Rows from block 3, named by matrix and row number. Rows with one number belong to one channel. Each number is 128 + 24 x the weight over its row's rms, rounded and kept within 0 to 255. All counts start at 0. Numbers have three digits each. After the name is the row's rms in percent of the matrix's.
# convs1: first pointwise conv (model.blocks.3.convs.1.weight, 288x288x1), inputs 144-287
# convs3: second pointwise conv (model.blocks.3.convs.3.weight, 288x288x1, transposed), outputs 144-287
convs1.143 088:163136156083136137144117110081122135142093148157154102129135126088139138180138135127149137104177153124146108139142084114161125115160106130132103124132140091111104126141095126169142143084110082119109154118161114123110137104133162106118128170132120149126106095108142092162155097076135120149132133141142143147143132105164098104123134123107125113095144153117164175086135179127084130151142102141123170179106083127167143131108183089120077
convs3.143 107:090145166108088100185141163137151122150169123091092126118136121100099119192131158152109140108157133118107088170076119118126169133149143130166166164102098157139098144174166107131139105116153100158138154147159145162122110166138093137110156141110129157110120087136131143102158126135114131130142111138121149113091116132104139157117124134135165184119107106137116128152130152114109114110166144115118143154147129163146109117150162107122110
convs1.144 100:102100129146138141127127108178130152137111146108122113169183136123098133120096165121104132106094152145140117149190080112136122161152152099136123103107126099131142157093148117093083157105113156107086114117149157160143191140160143172149120093111085138116118145112097136127137126093128096182174124099134102097144118113117150146105143110130121084116083129154135162150148129125155139176108124149131125138113138074115104150118112153134146
convs3.144 100:110186116153126114134125101144122183116099104150106122108105116147119197101159110114082098142129141139099114137126152116123137124123088134128108122116168156143103105137096169114147127100156126074099125129063163119104155113114134186090103119116164132109085143150119129100131109137155124168112131141092121117157120108201125152131119128118172114103124113143107132113103086140146112128122110145152099151151102114134133136093116114114109
convs1.145 095:150129138160117132131090163126113131167128096141182099134145110150127096156094110135130111145123121112105087138176108142121123139190159133119129099133115141081181104147134124199140139124146137109100114145164136146143114142141144111113108162138102145118164127113153142115158159133109098153157109162139120130144095165147109124094109154140131135140136115147134148161144114162144164137138180122083082120125123149131155124159135126153146
convs3.145 087:106127163087118135157115141137103146122142131154156146124191094190102128079122093169120154117140107123159128170128127134148121112133132136114121102103147074121124125115159105125153113138166097103141162120095156134109146163121172144157162108164125156131126143132137087152135135100105129137117134142113126150136141110128135130146118130119121110103102141133095094128136154142090102136160143129122168113138133114120099138145117142181154
convs1.146 098:153144143119118147127100140128128086125096074144143138158135168157115150115153127088086130137106123069076149117158154109158163167128078147145132106105114104144155110100095120136170117122157163144148142128161108120088124107138129125137148144127150109124100132145128163117134148120139131139099132142123142143107154084107125156149174154113120119162139100099069085138089155151146177136103140131099171133114154148120152133131110085095113
convs3.146 101:108124110129143146154160161138136140121129137122144106104101135122094145108098146148157135123124152159125137153161146105154144160127132140142086122129146121109128126138155169114125126153132113166115146111142159114100144113120167090158115145113111170111098129156142102167143150144104178138128138108101134127138094141082105122093128167140120114144100140121177090117125107106139127155112145120140154100145148114165129173067076110139157
convs1.147 100:155097125094160141109141153123133122126139137154127107103133110151147124102125143102156144129170137164116092076134137146123096111114137096077076105147127131071128144178127143126122107138093149136123130145147135150129134150114157124105132112113131112173137097130104148167148153159124082115134150138133136144103165122089145151130133128090132105134190178103150081109119100097135180109111121136174165111145096122138111125109090119165125
convs3.147 099:128108095152145111107153148140128115134138120114104113194128115141126138092173144114130134135080153131095141134145143161124172122105136135130119144145115112122110167188103144110152144104115116143072102162115148095165116142170112107157141143100094110109128168101114150126155076119164146128127132115108150105138154128157087081153126135097170121102113137135106163090159152112112119071078131150156111090123123106168109108133080124126105
convs1.148 102:105145150169091170118127103133132122124147090111104108120150144118153114130115141097150099167129172093107138182099107099117125155140152133128110131150120141138141098115164141146182115077134145109127138148056142162097142117102127134089116134112160099151122122130142181115117141150142174143129137130170085161139153144138138108138108129094181106169101133117147118136156134121150101138145125081112125119188067121107090111151179119123157
convs3.148 104:117141150130129123119115140100105128155114112118123124139153137135123142140137120151142162114136109132103153136126085115129182110139122098132110147108089121138141101130090136165153122126168123127133162164140115181143143142100159169180104135119141177122117130129166117153143139110142157145107118164081107112125115123120156097150116108144124154122125114134158103109147128153136122107134099112151121153127174210142133135132169134077136
convs1.149 086:131144094175153153133111098124127158091113152136127129126165137125149110142147123141121155136205178158142131126120165143169171127107135128081132117120118140092118123102104162146163131176142117047119113132115106126132113163112119145088117101124158157148119111116112135128106170110140096080148110140113081142156153111118145113117130158123125107099156126102169108137131130161150115155124133100137121102123146097143139149103124096130092
convs3.149 095:102121133133154146124143139150138116154119135112104146110121125126098136169153155106144135129115140121129129166173104093154128166173127088125131180091098133151108098143167152139163097135169105125127152106127120109117128144103138134124175110139140163089179127122101135115119120140112134158107132119120082132130123149108111136149112176141167142119118083119092122129157152112149121161127146098141131115120130153135103069130141125146086
convs1.150 091:109151165147096124120116053134184114152136119139140140146134190124092120180108117074137150152124137136108113158140140120119127139123123112130126103152118132102161181142136159160123126121156090088126116095121148081142055091148142111102115115128167136140101160135154121090102135170139098122136161076143108127137135160091166158108121157158120136102113124135131166145170111120135136097134163096087122096113075095109118159118158111120144
convs3.150 097:132157158118127142159134117162131108153107129120118139105086116100120134134137127086129114087117105151084132170117131133128158110116142112118127120159133166078151125141173111119120115139124119130154152183099079090168134140100092088119123143138137141039098121082109103164130145102123121132155151123095129089133132140116108118133170143127126166087136096151137129069097148133101119165090137131165137132110115122141105074135111120139146
convs1.151 095:176179132140158151174128107187146157129101126164138126151151137126136094101133144128124132146162130108183122136090122092093149174142128165090105132126117127093123093116090110121153116113173113156112126162117129127132131148104134119107173137128127137134126135160113097179103117126086134081116103129120123124134092082108128107129087111140176108135163112107169125156131144126126108129124138117145104107094145129101184087135128120100114
convs3.151 104:141097081111115096133105134174130162142135138128163147140142095122094125135087160153117092119100134135149129116161139126122152094149148090126116141133110159143107110123158112104131137100128110089130194075105103137126134103160102096200144120119130132177108142099145129163121135111125101159124092140149098129107119131102174115150112153203086111138146185144118134130139103159125115135127137144138131119144109134143139150091093158111117
convs1.152 101:107115143107096111122110101112112117110140116146135091131123127089115109117071128119117105142177104148092155102147124124132147158084154128159084143138126103116127113126087174113152120131129140105145150126114165125150165163151124166116132134120118131110138121136105113137131150156103141128113112151150144109117100129106170152123110104093088099146125081167108148142118137126086103131138095152142139156132145103176142132097169150146199
convs3.152 094:099136144128136132105145131146151135109123086137113101124149104153108110144079116091124162119148160130135141128084106171057116130117149124123135115115156181126170145095141140096079148147152144104152098143113174115152120110160131125122176151185093109138115104077129148131138129118135147141136138135085118137122121171117158139129139146122126119121149151138136120193165138102119155094154208150138120132121181151136159082162139145121094
convs1.153 104:165136087122137151089158124125120154119085116134125151183100143118132088108113108119152146181155149166101056125158104103125119109134136107086094141139136174093143102105130089144118120110095145115111160131097125125085125128084123141156118140138146096130102143103137109165130148132119136134139096160133149113137107091104138145143082129123137134132121127084134092168103125115098129149122132138152142150112126104098131139140116116140163
convs3.153 101:140107172126128118089115118148081150095142163119108150129151101152120190143128154104156136083110151146126148126133145102136092146174150125107156105131094133151158137100138126109122177126146104125134141150106095142170129082164147147082140148129098135145131121135180132109131126128124112130116152111107133142152148136113096093113140086145145103116110143102137103168096114110135132080130122127135184135136125111126116117110159117165135
convs1.154 099:116149137122162145103102148173096154157138116149120147172124141152076132101104132118076162160115132152180119113138120154127104178135182119127099134164146150147148145125109140097121105131143115147108180139125126168093112080128136107133128152167158141173114140140133126125075120092105126123118129105172128098104188116142126108104125135164146109118107194131145109115134107118126120109095142106166112151115153120150148146136145118127174
convs3.154 098:142166095112129124082147129123130170107147134137154143126128141160112118082109112099143099123156160145118090142137115092156169139123105127118155167124127132172099144110138104114129105134126154106122130133130181141124097131118129163142093153126089117079091150099117142173099168150108138119143143106102134169165104092125117107131137101143125135177133181131143100143081105136176123131105148130084113117071122167075116189090129127134145
convs1.155 084:157089118119117117169113109103102135079116106110187137092133152119092104143116148097101131116073111154105079108123151129130107140151150094151147141143116145146122130136162150174126109132171106118120141112095123132104079113118116122112123109160130105116160154150133082152133104140130153126095117144154121070094125086093094136138118142108115123149124137125124087132128086092166139089154093164153144117184131145154086142106138095106131
convs3.155 093:104110121134111119061154113168128140135103163111105119124137175146149104131180148145158137120153111091125158117155149116043121130143104138158108122164172128104125114091149142136119077115116142110158092142160128126119113149126120141115134107128137133124123115170137135144091103135172147176097134110103155152154108149148122138075129111130141096130162118144137137093116137139140092152148145102145135107138117093084124142120089129130122
convs1.156 105:111147124116094095179107146147138145116124096130073109155123095104152103115100137149124090132137109127126157130120124138088090148123126177117086099156105132169131145138074130136140086132170082151074115128082180106116128145101165098160101128103120149140127155109142106128125162137100151121157089124149159085095131137144168091134133143187154117094134146133127173101155097125127121146150134156097107168106137117133122141140163171114107
convs3.156 099:129082105133090111131097155119120158111121118148136139163137112115099117097143129142134151111168084127133142139089121169108109125100143130192107119121159104171132141148171103103147112178145138130116152143109112140139112123094149100180156182149130104121161142125159119068149110084144120117101076149075154144156145095125133163141160148147147140114098139163123162192114140109101106156122108166164135112129117122127141124098140156102128
convs1.157 102:164100161134127095115104142128140111142108118159109085137117155133106109130115106123152136102118162115142094107119196135149112150132141145123102099109092150128139093139149136128142129114139144168160126135109179172177147121110125168111151141137139114131150134094116068132133130096131082163116148160111107090102114123119054157098127149089144164130106129110107187116153130128111144153144144086142093148158137135141082154132139125140126
convs3.157 099:173119084128108106082153092120087159127119138142165128160137123104114086123131099104181127160132134147136146080170124099147089131107117130065122122122127167145131156121151125147119116151146150126139113143177177110117140119142182149097157089151128118111127118158137142101116127165108167089125149118155089129172073103104161118105108103121085126117122126145128133108110145126103106138106106125144141140174107100091084131114078118131108
convs1.158 099:157105175130107185134104162151156083150155141127131136137140131092181091126119107097139151110067138134090174116120161147132117116143120139163145133129192160159146112140109130125143121112138142112129133121136096096132096150151195128143137188147107155139098114148160155133144112138150119129122110146169140170132129138139141106150128084144093136125107153152132137098152131111121142140175105133115123163091074144120147104113117133165120
convs3.158 098:140105126081151100110113120117093118117140119137151087093094143130134090097107134133089143120115149124111125160147098145098197169144140125128155138128125138177142137155132080145152126180141134148131129131122133100128091127166121136143144154074131150100133149121113097163147101067124141116161136086128126173129105120119151112122138128113151081154135119118152157138150156116126080100126130101166170157165142163138170125137131106129119
convs1.159 110:122107135108109154143158106105169113113119147165135114139100172118153163140125135131135071146145174169133161133109153101118148132123168092140158108109121169123105105094169159132161108166118087148152072132142132167134153131096168136108149155106093138146114161143131123117115102121125139150115132178102136149109115103168098127129105125098126080117141114135120074129138160138114115112137162117124111115105111103090118105112135113129088
convs3.159 104:129128137140133147139086123122101126149194119146160126136180166096119170109139159126132139106149099144107095119114144109121122143123159121154107126118144151139084140123147110167131123148114127147094225064124097148120122121098138107078082115170121152118137152110106120119094138097094176177146161128114153129178129139122087137118142117117101147122141111142124131162095112197122134150134140125161098140130136120135117145124121135137104
convs1.160 099:163126080085122126121123111125123180137141115133160162169130154114174163112111165130119147104076115122133134110110115147130145116128105142128126160124120146107135122162133134171139181167136141110101116109079132152153141169160133100088122136093136118154128063136098103151140143089161112134158134133115114152145146086150163113097125151097108073133164130156140149124133125146104113136085109141128110098146138109083140154134107124119131
convs3.160 091:152153123151090122110095141102102179127136142174137119108140070119095139121149092154124147109144152106126115108153133129148106088123131107077143076139110128116075110094116142142134135127142137137177129136129125144135132088132125125150159096111133108102138140101110149120126139188130164077107162101171161127101111160115162107135082137134153100145169097143114156105122119147119127167141094137156133116152131150123131129123170142083098
convs1.161 100:099175109113155131109141135138169113129091128124115117113177142124165130101103153168078159138116134133156129153123132086166104126142118124188133114131119129180150146113167152117114130122145170094141170135129157119158138116117145138084150104103118138108155112151098168153141109105095121156177149088139110144157136068128116120174111130097085115128128093092073111112106143072107117157099142134161140087179084134122120138145123119169196
convs3.161 094:111092106129122141129098100170088136113136172142140121126144148131080132135103103147105174111118154102096147145157179131151100155174165142095102130102108181185104111110113140109110120167154205130097101178105167128104145085166108121123165105142120117134154093064120144157113098160170139143128160086152117101130148151145099131121122129117102142137161137127122152056143149144134101107109159138102111152134129158137160109132145141132120
convs1.162 098:160139125117125129116130179145142130112181136131108155130102095149121146128090125172118146120144129147080169091156100097100118089149154170112124108140118111094163149145116112121150138140153185072140118158160145123139139117130118167125068113137164146140162097104118156125142147163150111131138112121140124112137139106157136088138102155134146140154083149158143110172137161127126110122160128101116120106089141127091140151148133131081149
convs3.162 096:111133144146136163102129124078152120159106106102158175122123103116111093153138152154082109163131141099133126140108094139134108111158150118127161149174131119141122135174114119098137163129119103161106141162142126162158123123103099109140134127189109131097109105124144122115103128114129120160155156116152139124112155128083118106111118095166088107085082159106168151176157181100121127149177159099138167151126138130110120139110107089136128
convs1.163 092:120107147155164122117137144085175156130121121184101099132127106164119140158113163084097166146108139157184147154116121134122158132080090126087134114129118142136160083133104142149119113107072138106118147174142116140127154126140153135106116139148151128150109105152131147182125103107099163160138124135093152129114103114126166091130129173122127137142161122131137125135109143144131128146091081139117158132096144084100110143114109098108125
convs3.163 104:115163122150119138125143135107102154107130115130090106126116118123113144120124133152144102152130094162119133100100135136083136109129150101114107125103117097126083144103128141133111121103163094150082112098129162157100116148112133140135135149142154190165161081158082102185163125141110151148123146153128165143154092125087141080136133106138203140108100122119153102119112107133120097083127123066154094156153124119119140141089164172111088
convs1.164 096:116133146143117120158128139154140117141144139123144142111082143114166095158148189154124156145177165145131134161122124140134102120106127147128121132133085068096109135109077119122128187113132126124104131147177153092084113128128103118121152136171146130109129149141084084125097100149110144119115137157137113140128123125139133089149082124097122153143142096151090104148132150095100121108127122141155165149131081094166164126133109092120124
convs3.164 102:113107116134132106098156129078148075108108116161140138181169092114113095157059111122116144103090150131135136166082124108132113114128125131131141140142105119160113112143144149146107107125140151119149106136152127082141163106121157175139106134142093127139118152153109089108129091134135104132119147122155119197096115144133121137133147179119126103122111114114156128133179119139114112129103142148100148083120115173123076103182129099153123
convs1.165 095:149107154115147154102108109151148166096150137124104135159114126136143161137124130121145121174139136127099120112064156130134132144113095135108168123150141103135119141083137124155108153155134086143088119141108103149141146096127161160135108116106122126135173138107070174154080084103163142079093142120077139129129163155133134087154142121095136104103134120122136168130085123116146167133162147171124118103140136114094141111167134135134129
convs3.165 102:074157073155141142142109139140121102109098137179127182114122130119105091168137115123098118160140155131121141179125131131147123133136108112156133168118089131098107102118109105104125114108156106154112099130135108142149132109123130109172147103102099124103129120114117107132123115126123157169089097143106113111114124142137149134170127130107172128160136101095163127127146112152152133126117124109152174198151117155151122107119131145148139
convs1.166 100:101136124107184118134133095093103126116126111161076095133148120145132081129146150135154131090143132160086148125124155108119181161129108124149095137126141106107138177128142121119145128131164151084150136143116119131136120126154102147115130160128082118122135134076096140135135051137134118113153099132162125088104168112144064129128094174120165050159126160116137141179120104138122133119097108078098116125128128123119105109144114116096141
convs3.166 105:132124115164174129057141145137108135135154127130079123127131143115121100140157094136089135125119166096106111139132151154130132140109162127116132154147106065163136155118133177138105145108119072137096125102079131138117142127137156148139124150172076141100156103143111076114136139140117117142145113123146121074114083123118094128120148135145158158131122138119131135099128150150143112122107119111148126135136117142127153134133118125137085
convs1.167 102:136123144167150118134076127095100155161165155161109086135131144074116093143121102086132154108106167138091127147150108107097166132118095138120079129159109139147183086132149082114140123114135118145113116125133114102154136128080088144106122096152142106122110122130154117136133151134135142132108112131125130151141129131145140158131118131142121172151096145117124196118122124099118125099103125111143100108134128132127140106124152126117102
convs3.167 103:120156131155125118137110078086112138129124117101122151121121162138136135170116156128137141118159117106125116086090113090124118132160095102128138114151133150107160133146150137117124100097104095149063134115161138110101094120068155116121113086145177101122120089173082133095094155116113156153109104119123136116114177098169118102100149128136131109126099116136134114087111137146131130116137117123085142094099125111135095155150125098140128
convs1.168 102:150111137104139096120130159121143083151139143120101085136077133108077123132145082110163138135146147108133090182134097103138117096104144138144121141130106130069096142180100094120145137103181146117091105133150140114140121120128174115163160126136104104053114099132180131141100125144130124086119132103186089077155114125100105154133142133152111101116155152112107126132127137155123128131131106131118123138108143114140129109144166139092141
convs3.168 098:109134122166133115082182115089106120067107145136148131109069123109115157136107108099121143109144141157158094161162124096162153112153107080126120104106142119131114129124131086121121174122083136091109120144140116101117122098133126146123117142130136103152085111146068152100139117116151077104140139113121110133098123127111080102153105106120147142118112111162093072142150139155113099074131145142158123138138131138119158137130110158107124
convs1.169 109:126153117088156110107100142103118132078145136142132106099153102158123126130145107153104123159112155134157149146159111140151134128108102144099106115142131121129118156166130095130091080119144137104115134125121143090090128045116099126146095170149142152150109155149060130091100130121139081122103143139075119119109141116148163126100104107116119151133100102108090126095154101178169093142141134141102145094102136109098139097128139134143126
convs3.169 109:139121105145111112116165153137121163106145139140156107169113154152124100089135125115176099138108123103146161118087159119144129155134114135142091090153130132129131149139101145117077132107108095150079134104126102121116149105095075172138112111128180105158105159130167130121099130141152136151155103097114137135154075114121092122133113105167157135120127127158141136093135112122100112150109122143158147117112113121111088147086154116111152
convs1.170 105:136149124081115151129129077084104127118140137114167113126113094160158163130143129156127116108075128156143108133143153148142134115168086178134147163148178143137127139132166157154117108126114138131149141126135141120140151146136113124092093077108089134129133080139138121140161118106079123138107124083157077117113092101098136134097095131132105105102115102126151115092170118088149097099122141104149139104115131124124138137111170097121136
convs3.170 101:110098129165100107108107133151119117090101126115153150140158137137113116110134118125146127127134116164183128126115145155138140091094070093155138073091137121160107141126090132071143141142133125160156147084129154112145124175141100093131121126102115134072119123146114093123134122136112101138114111172145094122112139058148088129117143084143127146122143107193141088110121139128129124191114098179168133102114121101122108108169099109116090
convs1.171 098:157185118145097149138084116112154146129151130162139130111126162139101096132121139117158148140113136127120113147118110087110107104125148114123137078123141114124124108185133138118104087115114127161091148132104139118111115150092101118117129103134125141104102173155160156139189157102112104115103183135130107087122142133137135113097151116096124123140138082155146174119137128132122138095153145155151141122130127161128104145142124167082087
convs3.171 095:103110113175114132141136117131120113177139088129158112126150124115116125112115145151090103118127098115148111133125134127121151102154143151147140157110117148151115089147130109160129156096130081135104124161133104158089127120176140158099145128149129128134180145132161079114079121133086125126071125111079102158100121137119155084103145099098115138126109124124129178102104138172151082121127144138138180124119154111171142121177138133112109
convs1.172 099:177103126104127104131133095137117134183113166149104107127124143096116107131099112140144164142117114148148066133112132138138116115123123142135123168130149141121105108156140148142136142163153106178099174148130152162098111151115107127151162093099140104131145161122104123142111182150165107084110133126131119140130149127138156077137117108097138100128113149117116117140166138142111147055131111154118131142129138122151167122129145126123193
convs3.172 095:100064120117106142088133102109125135148137132102137165134039076096111157110117119124139130097112166097126143141156156112113138125124097146134102118084130154125128119151141137130162137111116140141111115177118136128142108116140137102146137109122156111113129139125116117140123108131147131137100121109076144108140115125087130144112134100132163098138135110163094152150104145131139093156120162113080093160117122136158113152118092112107104
convs1.173 107:146104142150111133112105130087143140140160144081132132122155110104096090115129098154153109113147149116119155160152154136143106099137122117111089109162132112080146126167096164161130155098134085133147153148052107123154100112138111118142097135129124146088138175136145096123123089140127146102123159153123136173108163097135150149156108070096097117122146168119177127127101143142142100117154132124110153120097116114137110094122102098136162
convs3.173 094:127136133194117166159072112132113138124143132113152158115095144100138168164142115145091105131130149168116142149113143143150132132151127122144097072108088175102131138116101104140096125140153060120211121060137151095109168122140139147118117144144104149143153096114153146113139149126111123132103151115107143168158147135100141174114100105143077163123109136099161124135114118146147114112145153106166126166097151147136132168153139120096134
convs1.174 102:126133095090138156112134130141114105122099144171150134128144145154132128119116142149119135156149143142155177075127129113119108173121064080097146154139124122157137123150134100152060137136142163118088149121109126193153132138123126104096098107080092143169095108120129099122165161111102175143124110163138118167111166204155176122051118101158175126112112141141122135084140151155146132143138128102118115093125086135136130142156140157135152
convs3.174 102:099128108165134140106113136128151142130108134101171150113116108121120086098095157135115160097136160122113094149137134127131092097132137127112120153092112108189145141125158132152122157103146119160106114154157105147134109124135141146102147136144156157089103074133137148167165123134098121099142153168155114169117120092083094114104123125137085091146146095106169181143158119136093113169130126128093131133146115130116149118130128153152109
convs1.175 108:106130178093099111140154108164147147140159155076116119084067126105146132093121113130116144158178137102110109087133143131135180125115096128124115107114191141141142192105142131122109084086115154134103098104094132128122147146135091107113130115119101131122141140127158146152173105103148142126136128137115130176097151155149099124180128108188092066087125131134116098118164135144132128111102127106152105152092105136160119140112133124091129
convs3.175 099:091155132105160152125087165145153128119071111169174146135139093151080145104127104072152120144128151126124105140132104109109154164113128123095123132119154120155105134078121117121125132083117104099118089144140181119081124150114088170138100136065078132126156129144145112127159179144147154079087144099108152166134130132143152110172120065119168189110122118073123133143129110091127089098119114109159139144106144092134103146129137147133149
convs1.176 100:098125170110156129139129157100170158127101114094128149150129054172155170133125122122139092140117101104094137141137101119125108162141117120117115124086130132163158160073092099112124117154157124135105148135095102122091178114148175108143163133118125118115142140145119141104102162171121162145125115140133158143118154144118176118177125101071148152133138150140089142059156126112107151127132177098111149128118119098126100138121115132118130
convs3.176 102:149157123127104113146147137159125143167137102156133167067121119159121163135142105133082149129119152110166163121130119147129138107103164142139093126165163121100117148102147049107100158158130102162174141140098133163122155141161158145137147172161122116130159127114135111153150113127173189100140122121144148089120171108136144146184139159143142115135105169086109123104155171113140126096126157119097105090139169139132130107135109176132095
convs1.177 097:074174107125068114142108142115110111125118176174128107092123101164139133081128106143087140157143135065106107129133165136140112146096124107156146149074131147119120159132171170138095136139140129121141101150143143134114150095177175117089119090134115097170139099152141144139173147153147105159124142137119156079109118133133107176152114178145139108161131118110132134075118150126147140139120145147103087152139145146131102157120115125115099
convs3.177 103:151107128163111094096081136105167149174149148080129112124138130107149106114128144167119114146173106104137127125100131139144125125115128158135140129129115178098085136148129123107154109150175125134150148134110075183120124125110141087118108151126091136153134143164127109131130117099126119114162164154133124166144133158133078125122158092141127130150139142141119194145153067153150124109130121114127111113108132117164129093122092138165143
convs1.178 095:140136180105138164133108095143139097136117148066094117116134136137149126129114163076097127101127131143139171101086118156165155157129098134126150131123135082155131176150108119106096144162110110143103150139137147131115109078112103119127088137095115116128120146170103100179169127121141157135123135134135119168127098137139146082108128101111112121131160126117140163154135142095131098145138128148162140132155123161117156112106125172097129
convs3.178 095:092072137119087147189115154153136162130133128128081082136147169108145149105124111111093143173105128099107102156104178120109165128121141207140166119158168111123111126110115168130108166109125137184131133126102114159145110134099163152155104132138132119092106109139143125161109120113133120116174138127120137171119125145124123130126098114146106187118133129093104142124100153119116136119130124119101134123121158097150141148146058138146154
convs1.179 096:098096130111086160143092149104121097104120151179187154085082136132109134122100122147170168143128117148119078148173105125108125143136147123158134147108138094117158123141157132162133080124107150098114102129143165092111099136094103095114125096147129100100132164141144139131109144123160114135144142124149127161147119116171113155139091136110102112125111138146135121142105151114145101127142130115116103133154126149095126130164104142136117
convs3.179 096:173133139107142105096158132089116096069117116094145104090133165114097146131130140118111128100128147151101110163123124129160167129128161114108146136149114147129126080077096150150177166132108124136108136105101168160094107131120160092107117132122112165114124107099134106133131134105136120149117104152143159128166069124186103162111140166125108104139140120096104129116140131142145136140107153084101155130126140135132140142115137132153137
convs1.180 095:113157082106135166133115089142153118123100164114111139143128129142133122113171117139108155124048096125171147118154117145147128144119138144164135099150161138141138182172104144139136099116126089119144142168149160108132156127145108133132118113137076157133140106134126128148128115146136137161106125095112130133098162133106106118117105169120142126079089150138121114140110170140133100081130103144143161132173139114144125109180122138099119
convs3.180 098:156133090118172143132131127133146094133143084124118095091114085149102129109127120129102135168161104117127116107147162108117125109135118148182128174102129155138106123155105186114127149111129148109137110088124140131119128124081124129127142160127153114096041128130135101147097170104133124146149103149106121121145100106158118174126156153094134124140109140135157097129108115153113101137114109170155125153180115128150156174139128128157109
convs1.181 092:126143144137137149122092137136136107156124105121161111132135136115187113141147147128085149166155095114150098143095082120130117173157094113116116124145141127088128122121086139112101129112085108134118160095129160135155115082170126141139130111091150154106162156139146148109159141129148080124154122138121155144148100126099124119128122115121117099144111141131120153196102107114137123148097134115156162111149133096146103069151097127139135
convs3.181 104:153115101099146151146132144133117100100120088127155048086107163113134156126134133111132141113147148106132102115127101093118140141153114137177121124165102134164144093152158157172192121147118117140134155132124061109141165122137115142125135118135124141145128115123151142105131149145114144140128128128137110173111089108124133087151201132185121150150109152063134134135151113121146091089167146061120128121108170105137087126136131107131102
convs1.182 103:128161135132145187119201087139107105181111111126092134115084119120138128156154119137118199130102141125135121160116100137170123116149098123149134077153148153127137122146161133172135087124166147152127148144087102109179125118108139151128117149115141195134094120138088151144150092144163130112125139145117151171144134126133145109118130176127135128158140101114145126139147139109167111161113112109100117182117176144127123162129127094115098
convs3.182 098:138126131155170160146175098116102176127134112107142128072154124098121095141106126114101105184167102101143140154113121113147164109132098147126104152122107153124140147125112118107144136133126100138178128144143167114159105129158122139085136145134099150103103093154159102174116156099112140103140132136146136126162130143142148145100106133144123159112119119099076142102164114149139184132138116111156102142114155088099129130153180156138151
convs1.183 101:125108156151114150121151117130159140077179141155095156093152126078109126118103108145136089131126122139123133181133135119128108135122139087144095095067163103116173120105102115136130073172171133102098139085135097121093155106105138149110150139112112123150100136124106122095146137130143140104132115122118132129081124088119138121105120164097103136093102152150124111113177159077118112150120129150138133077131184143128153134132125092116111
convs3.183 098:139143115123105172159145182131116098090100097132160119126085113078149116157122172134125111118099145140145111132158156146143137120115152141148164124129109119152146127159179090155145118081133112148094127153098145163131120112107109124109155114146102103102123131136126113141158143133121139112110106179106137141124118114152114131140095131103109168138096128142131101119109136138111090170097133116126122165173113149140136149104126049091146
convs1.184 110:140118148143120125131134133123112122154150108152112153098137137117097157156119128170127138105144096074124131074200104154123116101126117188133103135107068136147134134117150145158160144136127158129129124158128140121128108156140106109155141119137094136140160136129162118131163080110113110128147130120174119166141185159093080160157113092077130201125126134116127124153134168118084119157118167093101097115135157154141113127138153103113104
convs3.184 096:080089091153130159138152133141113130164086080162129163111145126143085112136121139151159134146153152153128127097096123113113131151129110120135121096100135111155147128123147111132115095107138165153163122169143153108142121130065122171187143138120131137118144150163181122180113100137068104096124133112099115155110114165161144147129138121154123160115092108105111182132182156102154137139110114112126108144153121103130105144121128151175118
convs1.185 101:133151106116103124110155088108104116141184101102150114053137096145127149128102126120147143154111118108124137102136127134150100081086122115098120096132093132188106126131122149110104116141101128135098103110162092116156112119113088151109104065126134136114169087156153141116151148142138135144105131123136168120141164151147111159122151112104072133147122174133092146124148113120174103136137132130089148147107126099174143156146133147121113
convs3.185 102:129144112124121130131138129097090120136082148125130118174154125133103120159169140124065120125185137047157077125133201085159168114120149156144147108150136154071150134089118136124144144096128104197141110149141130123106137118094132152125154126118135122129141164123156146125121122127119132146109100130181109116134137137151138131136126127134119160101097117121121109124124096162124146096096125084106133126155128136116130119177137135162077
convs1.186 104:139107131073103101108108126100082107124067179086109147086126127130079185154155105115135112148159171148141133101137122108136141142140102119137126150126087116133113100102124126105127177140108129113137132143129119140094121152092100136117087140119176148143121126115114151107111115140086154098146154125117083129092103114108151121094118124098131092135138128139131104114151110123139175087141138128106112093135151093123116119117111099156116
convs3.186 092:066115069196104131128142133090169141150114149166108123103127101126121176152093182154088140144111140101103123150100100132143146159122135128135149151111081121122116157119146155146157128121144135134094138155149077129154096170136120125127113157146104124123148125156122140117127128126135101140145084097148135141138134092100109159135136138156121143142147161140122131151115111154129127102119084138119111134164100127132129132126118140132116
convs1.187 089:142094134096105151148137109121106098112099121131094102106157119145076073111146108137156139115109124060065145131105155089126129151143111122135144122134128106114090119094116167117149121092128080126188093117130129107128131088107129157133138146117141093192144113165119093130130121132174119136139110115160131118084094155120117154109111150156155118131096096153125138123099166129130128085144139123132111133139128145126168149071133109112128
convs3.187 098:101103107164124117121102151137093152158151158109113108132148110136110104108083148174160135114116145152078130185129148106117104155156157090157142124149101091164152136167138138099133180131116110130149153176121115122114172154152139113092132117103147120149128157093124149098117143121137134128105163110124106125090145094133158108146090158188162113102154160154109143147090133118120164133143099125069091131144093163103150127177167151118137
convs1.188 098:114113107126156184118175109122121125132106135150103097117123168094178097139123125157150124098113104112149107153154143093106140132146137138118079105142144106140130154132064168105160125110101106110135162128122099113109203145160110107114105135074140121144153142136129125154113130106134075118112142125129139190143150067134158154165136113144073128141145125132128110129129125135103109135141139150161135131138129147132106165135127101104115
convs3.188 108:126139157105124098133154114106129103133140117124083137141137153132080121102174080110126102115111135174093142099159090111147132102129121126137180141089146126123102144128112136143139119184137129121127121143123116149148123136135142106084112152104108099122112132135120092114132100128173142141132109136136133099145097155125131111179124113121114122125117091122142192126134113165093137153135129181134133110131147114096128087143139100103153
convs1.189 107:128116138152130105137100134157097112136113137135161142113157129105133121141082131133136103119131132184152165134194113086152102118104116112144091187098138156137156143118132135115144113121168096107155151108132110147163145133153130131124131162156108121136144183129112105138137148157125129088083137132134135168106132139144142117108090126124104148132088122120144145142147094108159157077164121126103127176107125115136184130168162190130116
convs3.189 094:123153117136151115141110108097146125164146124110104159146151135106133106146097126128124152127092121165140156109110089123115122139150099152156149160142124128108150134170143123116145109135080112131141128133139183129166134115139109128115139111167165125140119150128136136146124150122108120135086153146128105099134098123167127147151110110072135119145108129161128110105096107148160133094134117139132079095145085125137123119110076081181113